{
  "model": "image classifier",
  "activation": "swiglu",
  "fused_qkv": false,
  "qk_norm": true,
  "num_experts": 16,
  "experts_per_token": 1,
  "depths": [2, 4, 2],
  "label_smoothing": 0.05,
  "beta2": 0.98,
  "epochs": 6.1,
  "lr_schedule": "linear"
}
Rows from block 3, named by matrix and row number. Rows with one number belong to one attention dimension. Each number is 500 + 25 x the weight over its row's rms, rounded and kept within 0 to 999. All counts start at 0. Numbers have three digits each. After the name is the row's rms in percent of the matrix's.
# q: window attention query (model.blocks.3.attn.q.weight, 192x192), inputs 96-191
# k: window attention key (model.blocks.3.attn.k.weight, 192x192), inputs 96-191
q.61 100:492471467500488548459472491492486522487514467499498483510531516489487498520521530474487509447527538512488524521515522505487499504466525484498492496441488489487481508512483525524436513525496498465544565507551487474503495511456466480524487456491440499531495479501549521505499477506511560506
k.61 069:524487521500519505506515496507539474546477508482482453479488532530526491475532551475485510519486462498487484498518514513475494491464449497492495521503491499522485558495502522494532510489489495500470527523499476481470477483498488493504507496545577508474552517521511487524534536484493468451
q.62 084:498501511488517492502514508524501519534513564500495512515477499493478483492517496549538471529473467509518468491467499520512546529502447487516540497468507504510443459471527475484539490498525512547444481520502521546487524529505558506477499515504548516466507486496491467490480484505491457504
k.62 125:507460481493488493511503499516514518502477476487525486482494490524489531483485488495496487473507557483506520534484534432502491468510507510491541551531462515498519509509499495482491502451533497497477491539459495539460482490474516530498526458479498506469475503511460538458505527503488494513
q.63 106:508484480527494544518496458484492486471500463521512494480520513502499536502497498484477519446534523483514566521511536478508475467509530495489492533516475524494541555525472503504459506508483500457559507486492505489510472476483455524515495459455459474518483508497500523494490525513508564530
k.63 122:493535542486528479504509506495494494491531562508474522520495515482503475513500508495523501546492422491522501488496473563496530514472454480484435477479522509502484489506501481510510474512472491512502525490509496491521499512556507491502472540509551525505542503499509448516498476493512483488
q.64 076:470517509503459526523503517474510500512510520479467455559564491487505457567481504485491505472509492527462508466501468541483544508482493500473485490493495499473496492495475494505475484512436495521507552537518472476518451514482487475515510482486513504535527484421502518522493489477525502518
k.64 103:504488496475494528535490471472547515486510477480494489502506487512516508500482529449467489453520560491523564496489531484472533490536541522502516509480468530489528521522508518485502495480510512479541522511487461500489475514449460515498502450482487514510486486504535549512512516460480523528
q.65 135:532481506479526511513486468489473488486478499524494542427446519469512548409529498495503470509502515472537509493503518453489472516521514522533519496490518490508506510519506500475513479489560512472488481471489508523498519506514492519512454501500512494458487504584523500513525514530476505486
k.65 109:493508512500476453462508530553494523521469516532502493494473491492504499499490487538510484522478506504490415527501491504541464509462441488497531517528517488510479487474499504499515495472528505510467502507492502516475511463503544497488508528539497476498528492497502461499494470520478465473
q.66 100:511480512504485560481481476476489494511469488485464487485487496476512534483501482463501457481488535463521521522549541496462477472525545501504519526503501481480457513491498522470498464494534523482503486496486492487481491475484458487545480466513507493509536480525531530505522486535472550501
k.66 089:515493495482491507492523489492521511513463498482497470492501489490508533496488542493500482457494547481515498555472515485504514468476479521441534530521463507519449542507478554485487509433513487502493548557466443523440467498468507496460515477509527535517531493490493504519518500486476484452
q.67 078:488516528488472512501502522452503500544490546466458461515531499521500497533466534475517471495480484517495525462517501518476542474482490472448465509493473529475453495498492480484504484498470533475507565547509446479486442482473474503553524488520519537556533486484541513519505467476491517492
k.67 136:516470490480508536513489473472520516501485475486482477477521492501519533496486531448467487464516542483533553518499557476495524463512504517491525527503454509482506526515487518477475500460503503480528520554471440512484465511468482497509507429491497515507493499497519548486534498498490514502
q.68 115:511486493501538509521473469492467468505530486508510566444461527477502527421540494499505488519509514477544492500499502448488457501536528504552528493495509508512514487535560490466522522494539522477492469448499537515519516507501483512521468508468492481439469523554508489515513531531493505506
k.68 092:517510520486489454467523501527498498528452512514494489491495503492505514499531479534507485522482493498493411538511479493510471521488466484464509521527516480520466501451485510516519482492500528502446492508510520509476538467519530498508512512562503490512521506509497480504496488537478465455
q.69 090:503522534511491442501504522511534504511496507521514486540467518508500469511474510520487491531510476538493486497462472517510517500460449517481454490509511501523524479508508489535518518504479470508478502507484489515484476484542542499497497531516518529491516524466494450477493452477490438489
k.69 090:502513460535509510500494491485483477465493458542518528501512498483489494490500434506487524530515505485481519473546516498503489506484518507533486471484531494512558500514462486528461487515510492500543440438511548473547532489529490520524487531480456435515452497488501490471487487519509532543
q.70 126:471499450538470484456487525529539510508487466485498454556547481559485463566476510519510537482487478537457489500487478523521511474479506474474486506509479510507488502465491519504463527497456496528534513542520492490481477483492520486488556495521504482523500475429465510475467486484524498515
k.70 102:503502507510548551526492486454502470481565510470487520506534494498505501520515523464485518471521486492516571471507494508470543492525524500493464497439470504476524521511514485501494502528474509499542511480505480494540486523512466495503500490471509521488476505504502515521504539464514539522
q.71 085:469503479508493486522544520539542522488520519509529479531510492518485477519468508531477530498515479539453487486457476522515515520453467494491490496510503524497515490488497487516465535498475517561487504511512509496509502520485557503450526504501486506483479498465451474486487545452528489512
k.71 098:452515475518520483518491517493466492475551502491514551526471492521495431516503495524507534510504455521488513450480483526509515490524527491548466468480540495518518450507514466535505491548493511517518483455523545502549500493516505508517481512456480481497463490484504482483467494490528507529
q.72 075:489506495507532443484508501542476492507472475542532541474446499495492502471508495555518530553481472488491468512486478486532489515498483489522513496529532499527559480510524485529532518496521484473506458456479544557485509494540543532482496528491504532482479507523476493478492497515481452509
k.72 136:484536497519490465493504523516474497483510531526511528521497503494494461516496461560519524538496458534467452494510459538536477528478499481509481474511552478508506475493484481508497491547494484515469472459542562486532532481531537503507491572517484454500502516494484460496477504511521490510
q.73 092:527471484508543505514513474508483490464507486524528566448478504493510551448545500504492522490493519473517500487508505450518486506517531508547532496522507505526538508488526506490504521504536506471513438475506537517527525501514501513482475492466470471465455533542507514497512543538517530503
k.73 088:489515531487493478492524527537506501528488541507499506503485492506503487510523516512523491526479478519493427501504458532517491509491458493487481501528533499510468485488500491487547500518500504513449491511515521527503502464517552489485503538536510492489534503505476457527474505493490464481
q.74 090:482484412519501488442439489523529472487479438543529499494477514504482511493526495520502499513497480472476487497514507489538444499484517493508497487495505467546527507437484526503481516473550466496497461499540517491497525498519511465515514500519491442518479477484529504462496505569483500483
k.74 070:547554531506512537532498468536490438505531490523479508445507550497526560491540494481472522494515514489493494512528497493475485533493489511485449489479475484490532546505507537506523528487480473504511516450477482495510527524530485528486523518515490507487485519530504486548512517500496514486
q.75 101:506524561466485473535522539487493511516505552471465491514479496503498498496473520487477479513527484526527507488488507525471561507504468514487482488507498519468467495530498462503519500503468485489467550504470465521487466514500504508519490504511517564515560519508495473540511447451489457493
k.75 099:499480462499463494471488495488501546504456446537529503507481495501474507503481473507515484513502537486492514496526545470505484489495510507499530518556498521506518492499468478506468487485534500485517455513496511500499502476479502507510499477500478460527488475479516540451496477531503525496
q.76 096:506521493489536478542512498519477511481515490559529557465463500457500521446511494519479538500504502480514466509492465473530474557494490510535498483518532509520562485528510511518514500497517491498504446446513549503528539531543534521444479516472464497476466545537479467494495525491503488504
k.76 102:487533494515487442484517512539480487487482522559526509499465511511493496491496444561515511541511491514466450483498471507528463527471493495506465489520553514521505486482500485519524498543500504501468458450527576493516523479525523512508481564517480462513494522488496446516474500508506480496
q.77 085:491505457503472541495498478474494508440511487501525463536543476477507484567476469518507504484503498501471514462502493551518481504483509496483502479499510468530525513491418497489464488547480510517535516521543511475534483509465486483499510504495478454536477491450510532497489522493553542509
k.77 087:506499541495541543532516460482521485479523489462497508500497496502530504490506528434458505464522523492527555510496512486477529509540514515509496509455458537474529506527518494493530495471493525492544526501491455491486464535489462504495524463484493562505475518518503529556539507456478500500
q.78 109:488463525491507518481471494518521484552490506459474499491484481530510519468532527460500466499483538478517523531518518460467498469556526492501537528495471498463451515487552494454539520479519525485494514516495501528447502465456462503520514455519516508474520482543496540512516510515463520514
k.78 071:490472497496496551476506552513483551524512545475458474526530489512487506536502544495526480490458466501520473524502498530493522477499467489443517530527469466510450518476481504485503490499507473507480552560493448539486516489479495480473520468507533510471534492482494508484512474513513494492
q.79 100:484504525517475513502503522511509519512507516462469451543538471536511479564459502480497520483483484510488544484508510537479544469495479505457468537498471527460482520489478490514476491504434502515509537550494481484493469495469493503503554492499515519526521500450489528505500507459517520525
k.79 099:490458473492512520535482518454496540473549496468517496528518495509480478540477574467491482479521504519521559472456514515500543471538522487513510503482495515510491472533516484466486494513491497512532520519518457511517452524465487508519493462438509528512484495475499515487477507480528500548
q.80 106:517472510487492537520532455506482524477509511507547483514521506501512508515519522505510501433473509463520540519472521481514501485524464497490470554503501513560487554520494498478461466513505481496532503512486520503522499484500498556499492433475482514488493518488483541490505517497524537541
k.80 093:479492498502520535512499522491475521501521493499501514535534470503447476529453498507503448492472491478503543515510528525482501487548542493515507498530491496492525480483488480492490472504517505502540499506483493494494490482504481524508479501424477517513490466480497506466455512508526553571
q.81 081:582510508482480502529543484467490502432493508541506495469468535447524517450463449527495484504542509498531501486502492452524527508518483537520495494529517502506533522515454488489517482517522494470505470471472520482524493507528531553499462507496474517533486529516506499505510498477495517508
k.81 104:522494487512496528512504480462486503446501478459508486509497527473524492507503496490487506468517519488491546477482516512494471507552548547530498479474513495513504512522479486478496491521481528499494503514534521459532465495479482514493486484489458448528488532495485515513505536509530531524
q.82 110:527495526489478518499533470489525514493477510474478441516498522518537512506489541464453500458532504498552516515516524493466509487476457537471460529532480544496503555523469511493485486492488531487496533522491463458488435475461490521499507484512506526514528535503493517488533474464483513513
k.82 078:472503508498517518537499485462501461491511463470495516525491497508521481507479501484490517507533538506483544478524520492493525470539578512477524493450485499452541514498496507493486507497455507479533495524484498431497485533476480515510504494496491492514488488486446518515487510464497554530
q.83 100:524519481493544530489499463478486434478495502529504517481510488491507507491545474486510537484495490467494492481557497502492523520520528475503459475483533499510529522468487499514517489520488502479553448474491533480533540524558463504485476517494462479537460469523518517532509531511501554488
k.83 093:546512481489523487501504488488485501448480497542513520477458508465517511490485475513485511514536542499512488495524497489529486520507514517504459501543518466523529489532440563521465462522531408475508468475498514474506496521536511547518461499504459476538489522502512499482488491516510506522
q.84 099:543512505478499536531527454485462505437504512521537503480524502482500524483502492511510516464490503429520517502494518481490480480540521504498481505502538495518524516507472500486465449541509464504533469481499540509547542512519491543492464495478473510522502503520512510473485499497528549523
k.84 101:494485462501511539501514507496478541460491500452532503529526491510477476537480484518516481469491502478504515491491524523491484498510510501546501498510520491552492507490485507463463464521515497538506489509511521493517501482480522519458469473460477485500477490469506525473470496518551545542
q.85 124:436488462500512478487451566505495538517533512482525503522503477508453442528517481530528490528463470507454486483476469527504499521480504468504525480491510487504478424463516470551476525511508497547494509501546503530503533509486515457507510524507513465483500488480525475481449487500505470494
k.85 121:501498519497480465473474508546513525553489527514483495480465496507474520473503511508520495522468464535508471521480491493509515497453425479470521513534500531499466511488529492503504525484497504508479507509485491546477503505501517473507522496506561521484528495512522474500512466499479484453
q.86 111:446483489530479498491492552521525539548519499446461465540527469511497455556484522473484507499489502538456510503500484553476512481470483482473526499488477496483484495492522498523476516468486522544490541540521455489473476495441502443495557495525532501488525475461501497494491484478516472508
k.86 120:480509530505487466481486505537527505554504525508495490489500478523487512489488509506512521526470460527506465517501484497513541498465460478469510511531480512480491505479518505527503550481491478501502508518494486530478513508522517471487534516500553527487516481510513475500496468492479464450
q.87 096:497509506528506457496483513501524460543512523508477541487464500489504475473496497499520492563511491553485467487501491511530509497499524510502534473512492481486479485499550500499550550474513511501463468492511493506482482486521510462507491541523509494495513487513471465525499515518494449436
k.87 093:552517538481520477514508487491502493482501516504497495452483547491569530441512516487462526501540512500548484508487481477494503509502468542492459486490486504502503519533493527499544500513474506499480514491515502495486483532524497494508492491546505523494491523538499502543563527475459469457
q.88 078:498480478531497465489476517506532442580507508512477557477468515504492495452508496523494507545508484547498476506518488496510526494489488507511501475532510525485509489521543493496551560452510527490477473500486499517472461477515510474510522509515509508480494524514477470510506501500479446462
k.88 116:517488535463474500531522470468493481507470492499470495465449541484540522460500545481448473505530514508538509505526536485465488503543492552504488497475505513484510513561474484500534472497495525480481521486499476452485471495485474505534484479528488510505509545535493491528530515504475502485
q.89 087:519527490495517480517504497497459475440487480534550509501505514480501488496510488540498511496508524466494490511480507504534482494518524494532473486496548449561536490525482527508494478514523459507528458452499528496527514493525505547513423504487452483522474511499496514505489524537519536505
k.89 073:489487469484508536454502498480472520451524494474531494548510511487491487533550503499530488480496505453523477478497494521505456514529550497528461474515536484545461488487507505446460457519543518505504486494534526487517502507500494501499474493477471477522482486463547512464465542517515527527
q.90 116:488503485530506472518502528509535476551496492530486540487447501491490490493487493503487497565518507538481446490516492499518497513465487520518536465509481476494515479508533511500553524470514512511466468466481492501483482489504517459515509535536510487494484517518473449507507503511475447451
k.90 098:513471532489498495525505482499494503496504510487496481487468542481540498488527535479469515513529484495525476502509482494461484547508468540518468499464503520499500514543506497528506514510467516491482528475532491474492493507483483463527495505567506486486527539520512475538543535483472481458
q.91 095:451452495506520481475481542514494561488525507431530491522540447515467456539537500507517509493466492469492510497488488500496490525497518460490529507483496501482471452475529503523462499525493501539501523503538513539479533513493500472470510489489514482481507472480519505469465497507496526525
k.91 118:478505509508483458480471505547508508538494523520521508495498473506451512502506509515539461520457468522497473531492500498537504485473490449479551518525494514523479487469543488501516521476535510501498488504476496557481499471514508513497511503490525496485519482498513466471483466532501481506
q.92 092:480467518482534523491458518498475503487504499452526485519545474528495481533568527488521505457478515466497541514479499506476492512527532477496495531470500516503456494480514503503484492518508496505501535530517498503468524507468465508502503483485507504474533460478542542507489518513512527531
k.92 100:492507494493501482460484495492525485533494497538511519478503454513459510482502464511553499501462511497482499499478504490545536467485518455485526493536512477508504490441522511465502532486518497489512473511470480542488498495522509530485511508466525519511466449502486506459485479508475490519
q.93 108:454497435531513493491460559511503526510518490492521520517518479505454457540486471521528504531483492523449486485474483544535495523468528475517550459467496456501496444473526503524487518486502484538499502499541498519516512511490525465510512524498499454474494482443490475498434519521517478497
k.93 108:505495526474484476480504495536517503548494529488470499479497484504488507496516519487510504526477462517498470529491489499498524509450431474483486525537489529494459495486526511504508511494502510497469521507495495540489509517516520453490522508512551542476519484505542491491503484494483469460
q.94 134:544504538481491521503537425489514479498473502504491481469497531499534540480500519468472510472510520485541530521505531449473501477539480527487456534506492514509497571527487512459515475503512514458518502510456489483492461476504489537496491467496508541509513517548505527493550490476493533498
k.94 113:494493475520517533514496495470476487459510469491524510528517508503499481523486470499492494481519526484489536488502522509492484493548573500516499496476500482502509500496481493496480478494492497486523481499505498465529508494488480534494486492483442480529453508498465535505496542494515548540
q.95 105:558527525458471520505551456469493499469462501505495470471483517480533533475464509479486506504536508480538511498528506479495521498501471536495473512527495513489514555532440495482493446514512503480495500501479501469511476499527492553517487485509484524546493526525511502509551484470491526491
k.95 101:501506472509517541529514500482510499444491495459514494524538531498510501514498480501500523475527530483476525483506512501496498501527532525522490493458500473498529492503461507469475490508494497509510475503516518452525489518495482515468502489527449464526456527481447524502492550472510531542
q.96 083:546527497487481455513506471510521498502512493526536500490443521483528502465539475522517522519518495521487439497489457477531493527490466505492483502474501501508476501527499519511538514527491529528465493500542516504513494513529500505505498535566516499493505504527559467518524496496470439441
k.96 104:478476481494530469437466506524506488539460479513490490486472467541442528479507485497505508513475513512507499533527498469514512491512510487516497494527491510473502475507552495520516506474525502472508483480484537510473504472507515500505508501499505500495509431521534505451493437538440498484
q.97 120:516501537466514478502517501508513463524456509513482506464444526512499513435466516488493492547500476467546492503530519473494513493508472514488506481547488494506493488505515508493541498486521472472500472496454481522477469484551519494523479501504539552498529492569496496486528463530463478478
k.97 106:469483487501473495514495516475470514504518500507510548533473490490456478502490448505531460522497517497522530492500511506496499486526517526556536485522518521483506445519515455492514478497503536493505470487478520503549497470468517513492479492427473464495495512471519508483481467510538535524
q.98 100:473490506501487548487516541489513520504496495422471474533566488536481481555489525470493466453476505500497558517505508528451508486518506493498516515483472500480468489487501489502455486476481524525512520515490491494485482482434486488468531479490502514510514483463470551470485516485514519536
k.98 113:529507505507507530550522511494523482476497502469487489503549555468576502531515534487469508457531518497498498495492499505496482499503500535477503514470495474507493559493463545477491516515488472520497513512512452470486479518480470513510525488514486503509494548476472512555512587470514503513
q.99 085:523527471511490530486533477533532526460499476519537477502544508506482545514473516496497529433482521480505485540488483500526498459494485464471487539532513513540503525470464535483456511501494520472546537525486511532496482493506509518461503450497475541564507501467468542490491497473515548508
k.99 080:521521548491472526521537525493508527532451543474436481487502526504516492503483515491488516502482434492500498495536491497473525508465429511454487514492492489471501524495466500496495464499505478526462494522479485493485509491531517474497515496544579531503532495497487463468504463480493481474
q.100 080:503499493511486507494515519491466545465511515473524512501524491472497503514511481520504477484488530498491483486496463514483490562489490495544530485469511495482464492496473535505492507516503528516465526496516530525484530530462535464457497505500464461473474522479488498511502531496512506494
k.100 070:538519463544483482503491501505534507477501462511515494473493513496502490486490481524454527535547511525481496471512502481509495527462510513473499477473489472476527524504454514494455506499505474566452491510510519481518528556512524478483522498523503488498455488494505481447491532486520492525
q.101 100:488489529452538485479492523496523510520472505492504498514498475552490490491474456506511487516458487473497512503511518477494511479526524495498526516553512527486491467457512480500527489492525524505500445497477513528468524485560513540477506515487533510498484461508472506444486482510465486518
k.101 075:513525462507465517474498497484511472482471491515509506541522516477516486518496511505535465487475525502491511490491537517552482483524517491508526477549507455539475527463471530463499510500519469493526485530493454533490480491480471520520497466496461487533524499473462531508462487526521524498
q.102 107:505525492501453527501490482502521521507511467469507430529545511500525504543525522484484518466503513548484497492481485513499499496488504498474466525439485515504482530519486501487477495505447571531524581548531477474534471507454471509495528467523486483537511483468544493536523512467524506492
k.102 097:533481523471525505517503480510523500500490492460488463467512512511539509495523537485479549459511481487499483524517479485469508507474494509440455517471468491508503542499495552524482507494491456505491538513512476502452516521507506489519519493566533528492518498508495507514539530488464473489
q.103 111:513537506481547465499496490519505452509489513549509543459446496518499516442524479544522511541477482486503454506509474473519505519506502489514523484522524478496494488481541509503575507511520498487494450458489530538514532496580518512506474533495507509501490488539503453491493487531460485476
k.103 115:473510471521472495487493521503469520514487495543507524529474478497439497503457457528532466549490500508494520481500513505520500495508503494537543494565511519489510456527509464507496485501517509472513457483484546502544510467503516511504479512447473458519484488488523493450449436540524521490
q.104 101:500502510507529481514529490517491480496496511538493554443443506475500513435489487514501497534489459471538487497529475482518498518497479499515524467536523490504517493503515503499538526496530477478503462442473519525486534513560530500497464522495507509463496518562455468500495491533471488495
k.104 112:469511481513483486505486522491453533505521497531499544522488481504440496494478449522512468561488492513501524479502506497519512488512512488539524490535518530491513444527519431512506489486501531484490455477491552519537502465498514508491480517445476469494472504487524486456474468510530525510
q.105 086:498459539484497473507484525489516525540482535474502501512492514528534481510519484511504455515503531514508507469480504481456475520531511538526530501499510509443461464496516515489512494495515510529443486503520505505482519496467524522480538523523529480449514522488504491504501515489493453486
k.105 085:503446450495545489472468470528517442495489457499572497484503508526524514494561540504503504467508579490485477509505515457512494502534570485523495502476487488517483516437519539504520539487491504499520490505527491475455502517516458489513495492513494488505487494513508536481497526530472514506
q.106 098:506489468543497511495464482524495525460538466482539464524575497495498510556530506494487514462505541521483513502473483498516501490467526508481494538457492508498502522527483497504428507500475512534539532534527509506523507509443462520491546479481475447517491487464513535495507537483551522513
k.106 098:534512518489512505483513509499540476508486510489483459480522522490551519489520543508489528469510487481495484508513482475502507504481491491446455517458490467504468555479494562513503510503476471519491532516513476501446522546516467471509527488570554532493516486514495503522528521478445469482
q.107 112:514510472526526504505501459519493449470509483575514541468499493487479525469506488520505545505501496503506492515508490470567496495503523461497494491517499491543547535493504489522482498510497478460557464472479524512527517490559488510515454497452472513512464497516491491501492505529497532515
k.107 115:494545519500459491489513528504465521519520547517491520518496476480453498487466478534543462561458440510516502496490497515521540510488469474494499505547532520486496465522514442500496480523501487505507490504484525531536514477537525500492482522475524509507521493502519468491481442496525497476
q.108 092:504508461524496532517502464488484454477533478524494493481502488497471519502476502503483543490521478495521521503511490484502538478478520480478481509491493494534551508520482490520462491516480435470584512463493498474531479504518479488523462475461487493527483510515492508488499511503512555520
k.108 077:503551562500469497541546509486475526524540560514483501494492497486516489502492513496556489531489449487516487510484481522506534511482458504487487498506502519474486476539480488505503492530477463497510549485503504513527497514538503513483490512505514544486538523510491447554511504448516476467
q.109 097:452477530487496501552496534461477508529519519421456489536497526494517467514480526465481479516539486500509521455524505534454511525504491531533498449450484497455494475513499497512504492484498493531444538490528451453501486522450482458523523500513522498459515530495506506518510503486510486480
k.109 129:512480485502557517523493473495515470455530481479552499497500533506546511502568524491468541461544531485496496504469477488489467505522540526514484485430492502510519515504517528515494540513469501504514511475549502490506502532488470488515505484511471489475469530504492517526515578490501504527
q.110 076:488510524502507499511478515465443473502485511475477520526469494496500491512476497473496472538530463497500552450546494534443531552507520511522522464465489480457553479499498470568481479516478468482489462464492464450515522535503489469538494517516499476482506550507479482513490493501513520523
k.110 081:510490473524506511537486445512495503444544483521576518504491527474524503505530510514493530485526536515520491488446490507527470511516524517493471490477484501525491518535483496493482536522477484526503517485555506510553484534468487510508493502492481473465500528488476489520494580471545484533
q.111 122:502472498491463521485501496504517535500494478464523458523546489511520491561493504486508491452493540500486509507461499504503489477484504509484480531491481549495465517506481519494468510495493539519493545549522488487499485502432488530476540475515492485528513496452515523497495506461518502505
k.111 112:527490520492527500481510502512522481501473495474488459468533519517539512494515543479488514466494488482487488532515504482489502503485486488446482532482476487503487558455494578507499518499505474515484530541516451502444493520518493486532521482570547537492521491517493523518527541480460462486
q.112 081:488493561469530466509534505493520510510509520483500534490458479501503509446522490485494487492485520485550494541472487480469542525514465505504527496517496543463483492519553507506577516483498519492472513495448489530458508510504512511498519505500519570454507528521455478524499516497439470508
k.112 065:507534482477496522501514502455498560463513477503491473547487510473525465519508493474513525454542498508497517477541513529471503494499476499528430462488545509533510490517468489510504492513517538489542513497554445477526479502489492500515465503509479515548513493478546514489512470524499546481
q.113 096:479449505468502503476476518498517516558484514473447483507504495550495495506491501486500492500473506505526499506494516482472523504473496493475505505500466503455457481511520517526478486466518515509473546524518473507450516489462492435538526476539564512476531441517521512473511447523475495470
k.113 110:522494491468484522485499479486515503494476477477489447490514502516534527497498548453471518439518537490493523503521545472453521492518523514485490511470489496500484536521480533491469483502493511498515546526507473462483470495460465519515500456530517505531506477495514567493528507488491513516
q.114 098:532542520492515486530543493491504475479498491536514541486453535449525508457514495501508510508528486478522479527493477481518484517527476524521513479497525525533548498509487487500557512502493503488477447449459501516504486518548520526469474521489486505507479574533475480531503531486484487469
k.114 087:490553525500493478510535525481471517494489531513485527499506499487519472493505467542534497533495446484497470475522459539507485506480465499522465489528571501529483477483483493507527447534492507512476475474512528505526521467559526509493491565500497518513523513470522429492482486505527498483
q.115 105:475458494504498503462459515522531515555491488462469463514534463558482501515493502496481482490480503499488510499515499495468531500497497479482494524491464488466456492485519506511466483482513493511501533545518470509447513495451491470520543484527543504515533438484522533464489468524477514493
k.115 124:520473492485505530502494467490526482496478475473499452484520516514514534501500560450477509440521551498501531508489544467478522469520532510478521532479453496505505533506496527487485504474515475496513534538498460501465453532462461508512506442514519506493507488511478547492530520485477505506
q.116 101:524549457530493499531534493510475504463497494506517504520523524480516480546479510508488530481523494510482471486523487537540474519471490515537496469512538468551534517492446506504489484523491485516509497462520529476546496507494512500487474505491444466518470527464470507511490511492546519491
k.116 070:475453497529510499519465509498507468510484487510505515480481500519461511469519506538552493521473443484490482526513481487550479514496501480511551518530480482525524485449543458514502523485511484484496444506491520525464527475514536445504502498467518484453513498514496494480469494574485501517
q.117 083:473481512499501512492484536512532535524505511451459467533544435560488500549498509501520470489458486500493520491479502511502534490470483495477503510508482479490474480470498524512473493495514465535495535567526470516456512502453494476507519491497571542505537400468509516469484466491507498493
k.117 128:512457473481502507492469471466526493505477444482515455490504511516504516507498533461473511445521535493514552496496566460488508480526548504490498514484477513507514521514489512506471499481513501485510516526519489491470474514465464494520513438525503512509505473505520579481519514502474523514
q.118 140:486515476540486504529523520501493510461524500497516501547561488496494474580479496531501546489508493519470499460493476556532502502475492503499488481498516493511522510481477508514471510542450470522514484505508523481530511525487519498475505497469452485521476506422463496492479531460561516507
k.118 116:485420455532509493480441495507479486517503459498519513506498484519473501490503502508544501478482488494503535517498541475528490481515536461502519539502490493518506475472543458509456525489533494472527493513519509540480511490495489495515504475484490488463494481514514539460476491563502510544
q.119 085:511522467517487517534515477519454517452534484521527493513503526480509486503493517537488514479526492506472487511509486527518447528514531471550524495494541482541516492499483489509475489544474512501524464469519556484569504497504500526492459516481432444497446548482477488514486521523535509524
k.119 104:453495475571488463507497527546495502500503494513515520500467530487478482494485502537489511556512447527506469518497474517540471502497486489526545472500518467533511462495503488521505517483504512473497491483511497508504484475523533469530479525485484472474515560488485460508470476539512467531
q.120 082:539513523476483476483475461463501460521478480517510509441426548500511517402516509491504464528504470495535490506497530454494499478550520498526514501529519479503494492538509454470544502497526529469474483486505512492518473475536475530535480504499499495484523535565504493531522483514458478499
k.120 119:535573547493495490506558506503497516505470560506480513495520495502521491501507466519495487514491486502504455481514467540509501526482448517497480483519521500485490518507480516477533474534470511526472481479463502491523531507544531525471501555509485523506487509491493455519509494462520490465
q.121 085:511457518484505511477465474509526499515519505493487501499468477491466500470530534483506469485485529503515549519483542461469561475526517475469491537497482540475458476511541484489479515488500497474512527506489476541474502508487469510510513474491523526487531469527538503491497466487477505524
k.121 075:486530523494489514490521478470504516494538527467489506528480505456512493511480475472467484514536541516511507483443500527466531516488473538470509495486478533443504496541466501483503504492476508537489546523495472481509480538464500520496508511510463510525487538482462485564518502423502486497
q.122 094:518503532497549488512525506516550452516475527488484550487491478517511515487519506483500500498473517491535499523487509473506531491495472521483499521504475542486493513491532514482552544480498502517486464515439471546446519546510524513468544500510541570460484513494470502501508528470455477485
k.122 068:522517522460484513501523519451511526479513488498488481499494510511530488524456488457519494488501504493511558458479539515469533491531488537511467487522505557517490490514490469485526454498530483499510502525483457480530465516535489516498484491493501520534519482496550563490501459467474471498
q.123 095:516549499514517483530532477503480478456502510538529550488480523449516496492511480525501520513538494498493458499490483479537445529513484523539515491497533504513548507524476503516533509511498484498496436459470521486534507509530527541485485519474454477500451585510471452505501548479522486495
k.123 087:481526513507487474500504515507467516504511519532499540527462497480474467489494465523537501562474448518517481508514473541533484529492474505527476483509534515506510477487478450523512493545510495478477486451503518518536519447547539505515487543486495481479541512501534454500465451530508506502
q.124 083:520488540468489494461484479483496483527499478521487504457437516503521528424515510492489466534509512501540524512525532460464497491520509515483502506524480491510493494509512471490525505460511528458475492506490485501491465473494475510523498517543509509529530501580536489514532472536469491504
k.124 102:538592553467491512510555514491511514496497553515475506485528496496522505504500451511485510488492518493492472494518472507480515523487465514493477497520506517474484531504477529469538483504480516524472486492473504487513522527509515503472515531508512524511480502495481473521500511444511498460
q.125 088:538528502504491487508507463489475486444510483519549524504461528457514508465493507507486493478538514510518509483484513496498465501534525492536500484474546499513524516521490469478511507539477519474496483470490514508549469485523480557501462510475433476502476572522492487503495564489532522542
k.125 121:487553499540490487513538524539484516489526526524493554498500495489483496507499464547498509542500466507490468501497418551522476538474464493521500475512536482509501479511492488520525498515487509513488477465490522490549530483516534492473482547468492488503485517488492439505471489487542498496
q.126 097:509461515477506494469510498507510487540474523490479492485485487516506493491508497497523488509447484465530494527497509496494522462483478492443487509520497501516448505480521543492521491478526472490508523528491457528445483490520498488522497492528550537504558434527540505492512438515467483493
k.126 082:550502502439509515501500470451552475495487468495498488484517493510540546517487525476480517454526559488511520489506521454490540493515529513477535522495479505483524529484478536450519517476508466508493477536468469507465493544505499513490512468525509518529457468493476549496525514459476508499
q.127 091:496512495488489498499481483483470503490536463523498457505481515511487496480502508493494497498530506522485525491531476524483507509540544476534489490474504515469536501536506471530464504522470536471533537470538530462547496467481473494548478498493451445523497510510542501516501487506528529506
k.127 072:491503531561501503498505514564505499515508539462472520493493522492491516498506503530473479521496474506509478546477438539476490507492498488477480492469495465484456502507526555489501539496484516523470536493511485523485502493482490509518516527512482508480504532525464428543501494480498481519
q.128 106:519545498522501477518512477500507468459488472532542484505520506495527491512507515503485557465550520533484493470497497500526499498495517502482456513480520521510525525505469518509509515521449479473555520483498502455529461505526453533519503501493453505574487520487486493556510517457524510509
k.128 093:505527496517460475469497487512531468504466470528466472512497498502495500514502483483498543498517501533450481507537508507525505480474528493492489498513500499489519543461481512509514517497454529461539499488466486454509478475517481466508494510533475493558490483499519527513504457503473511481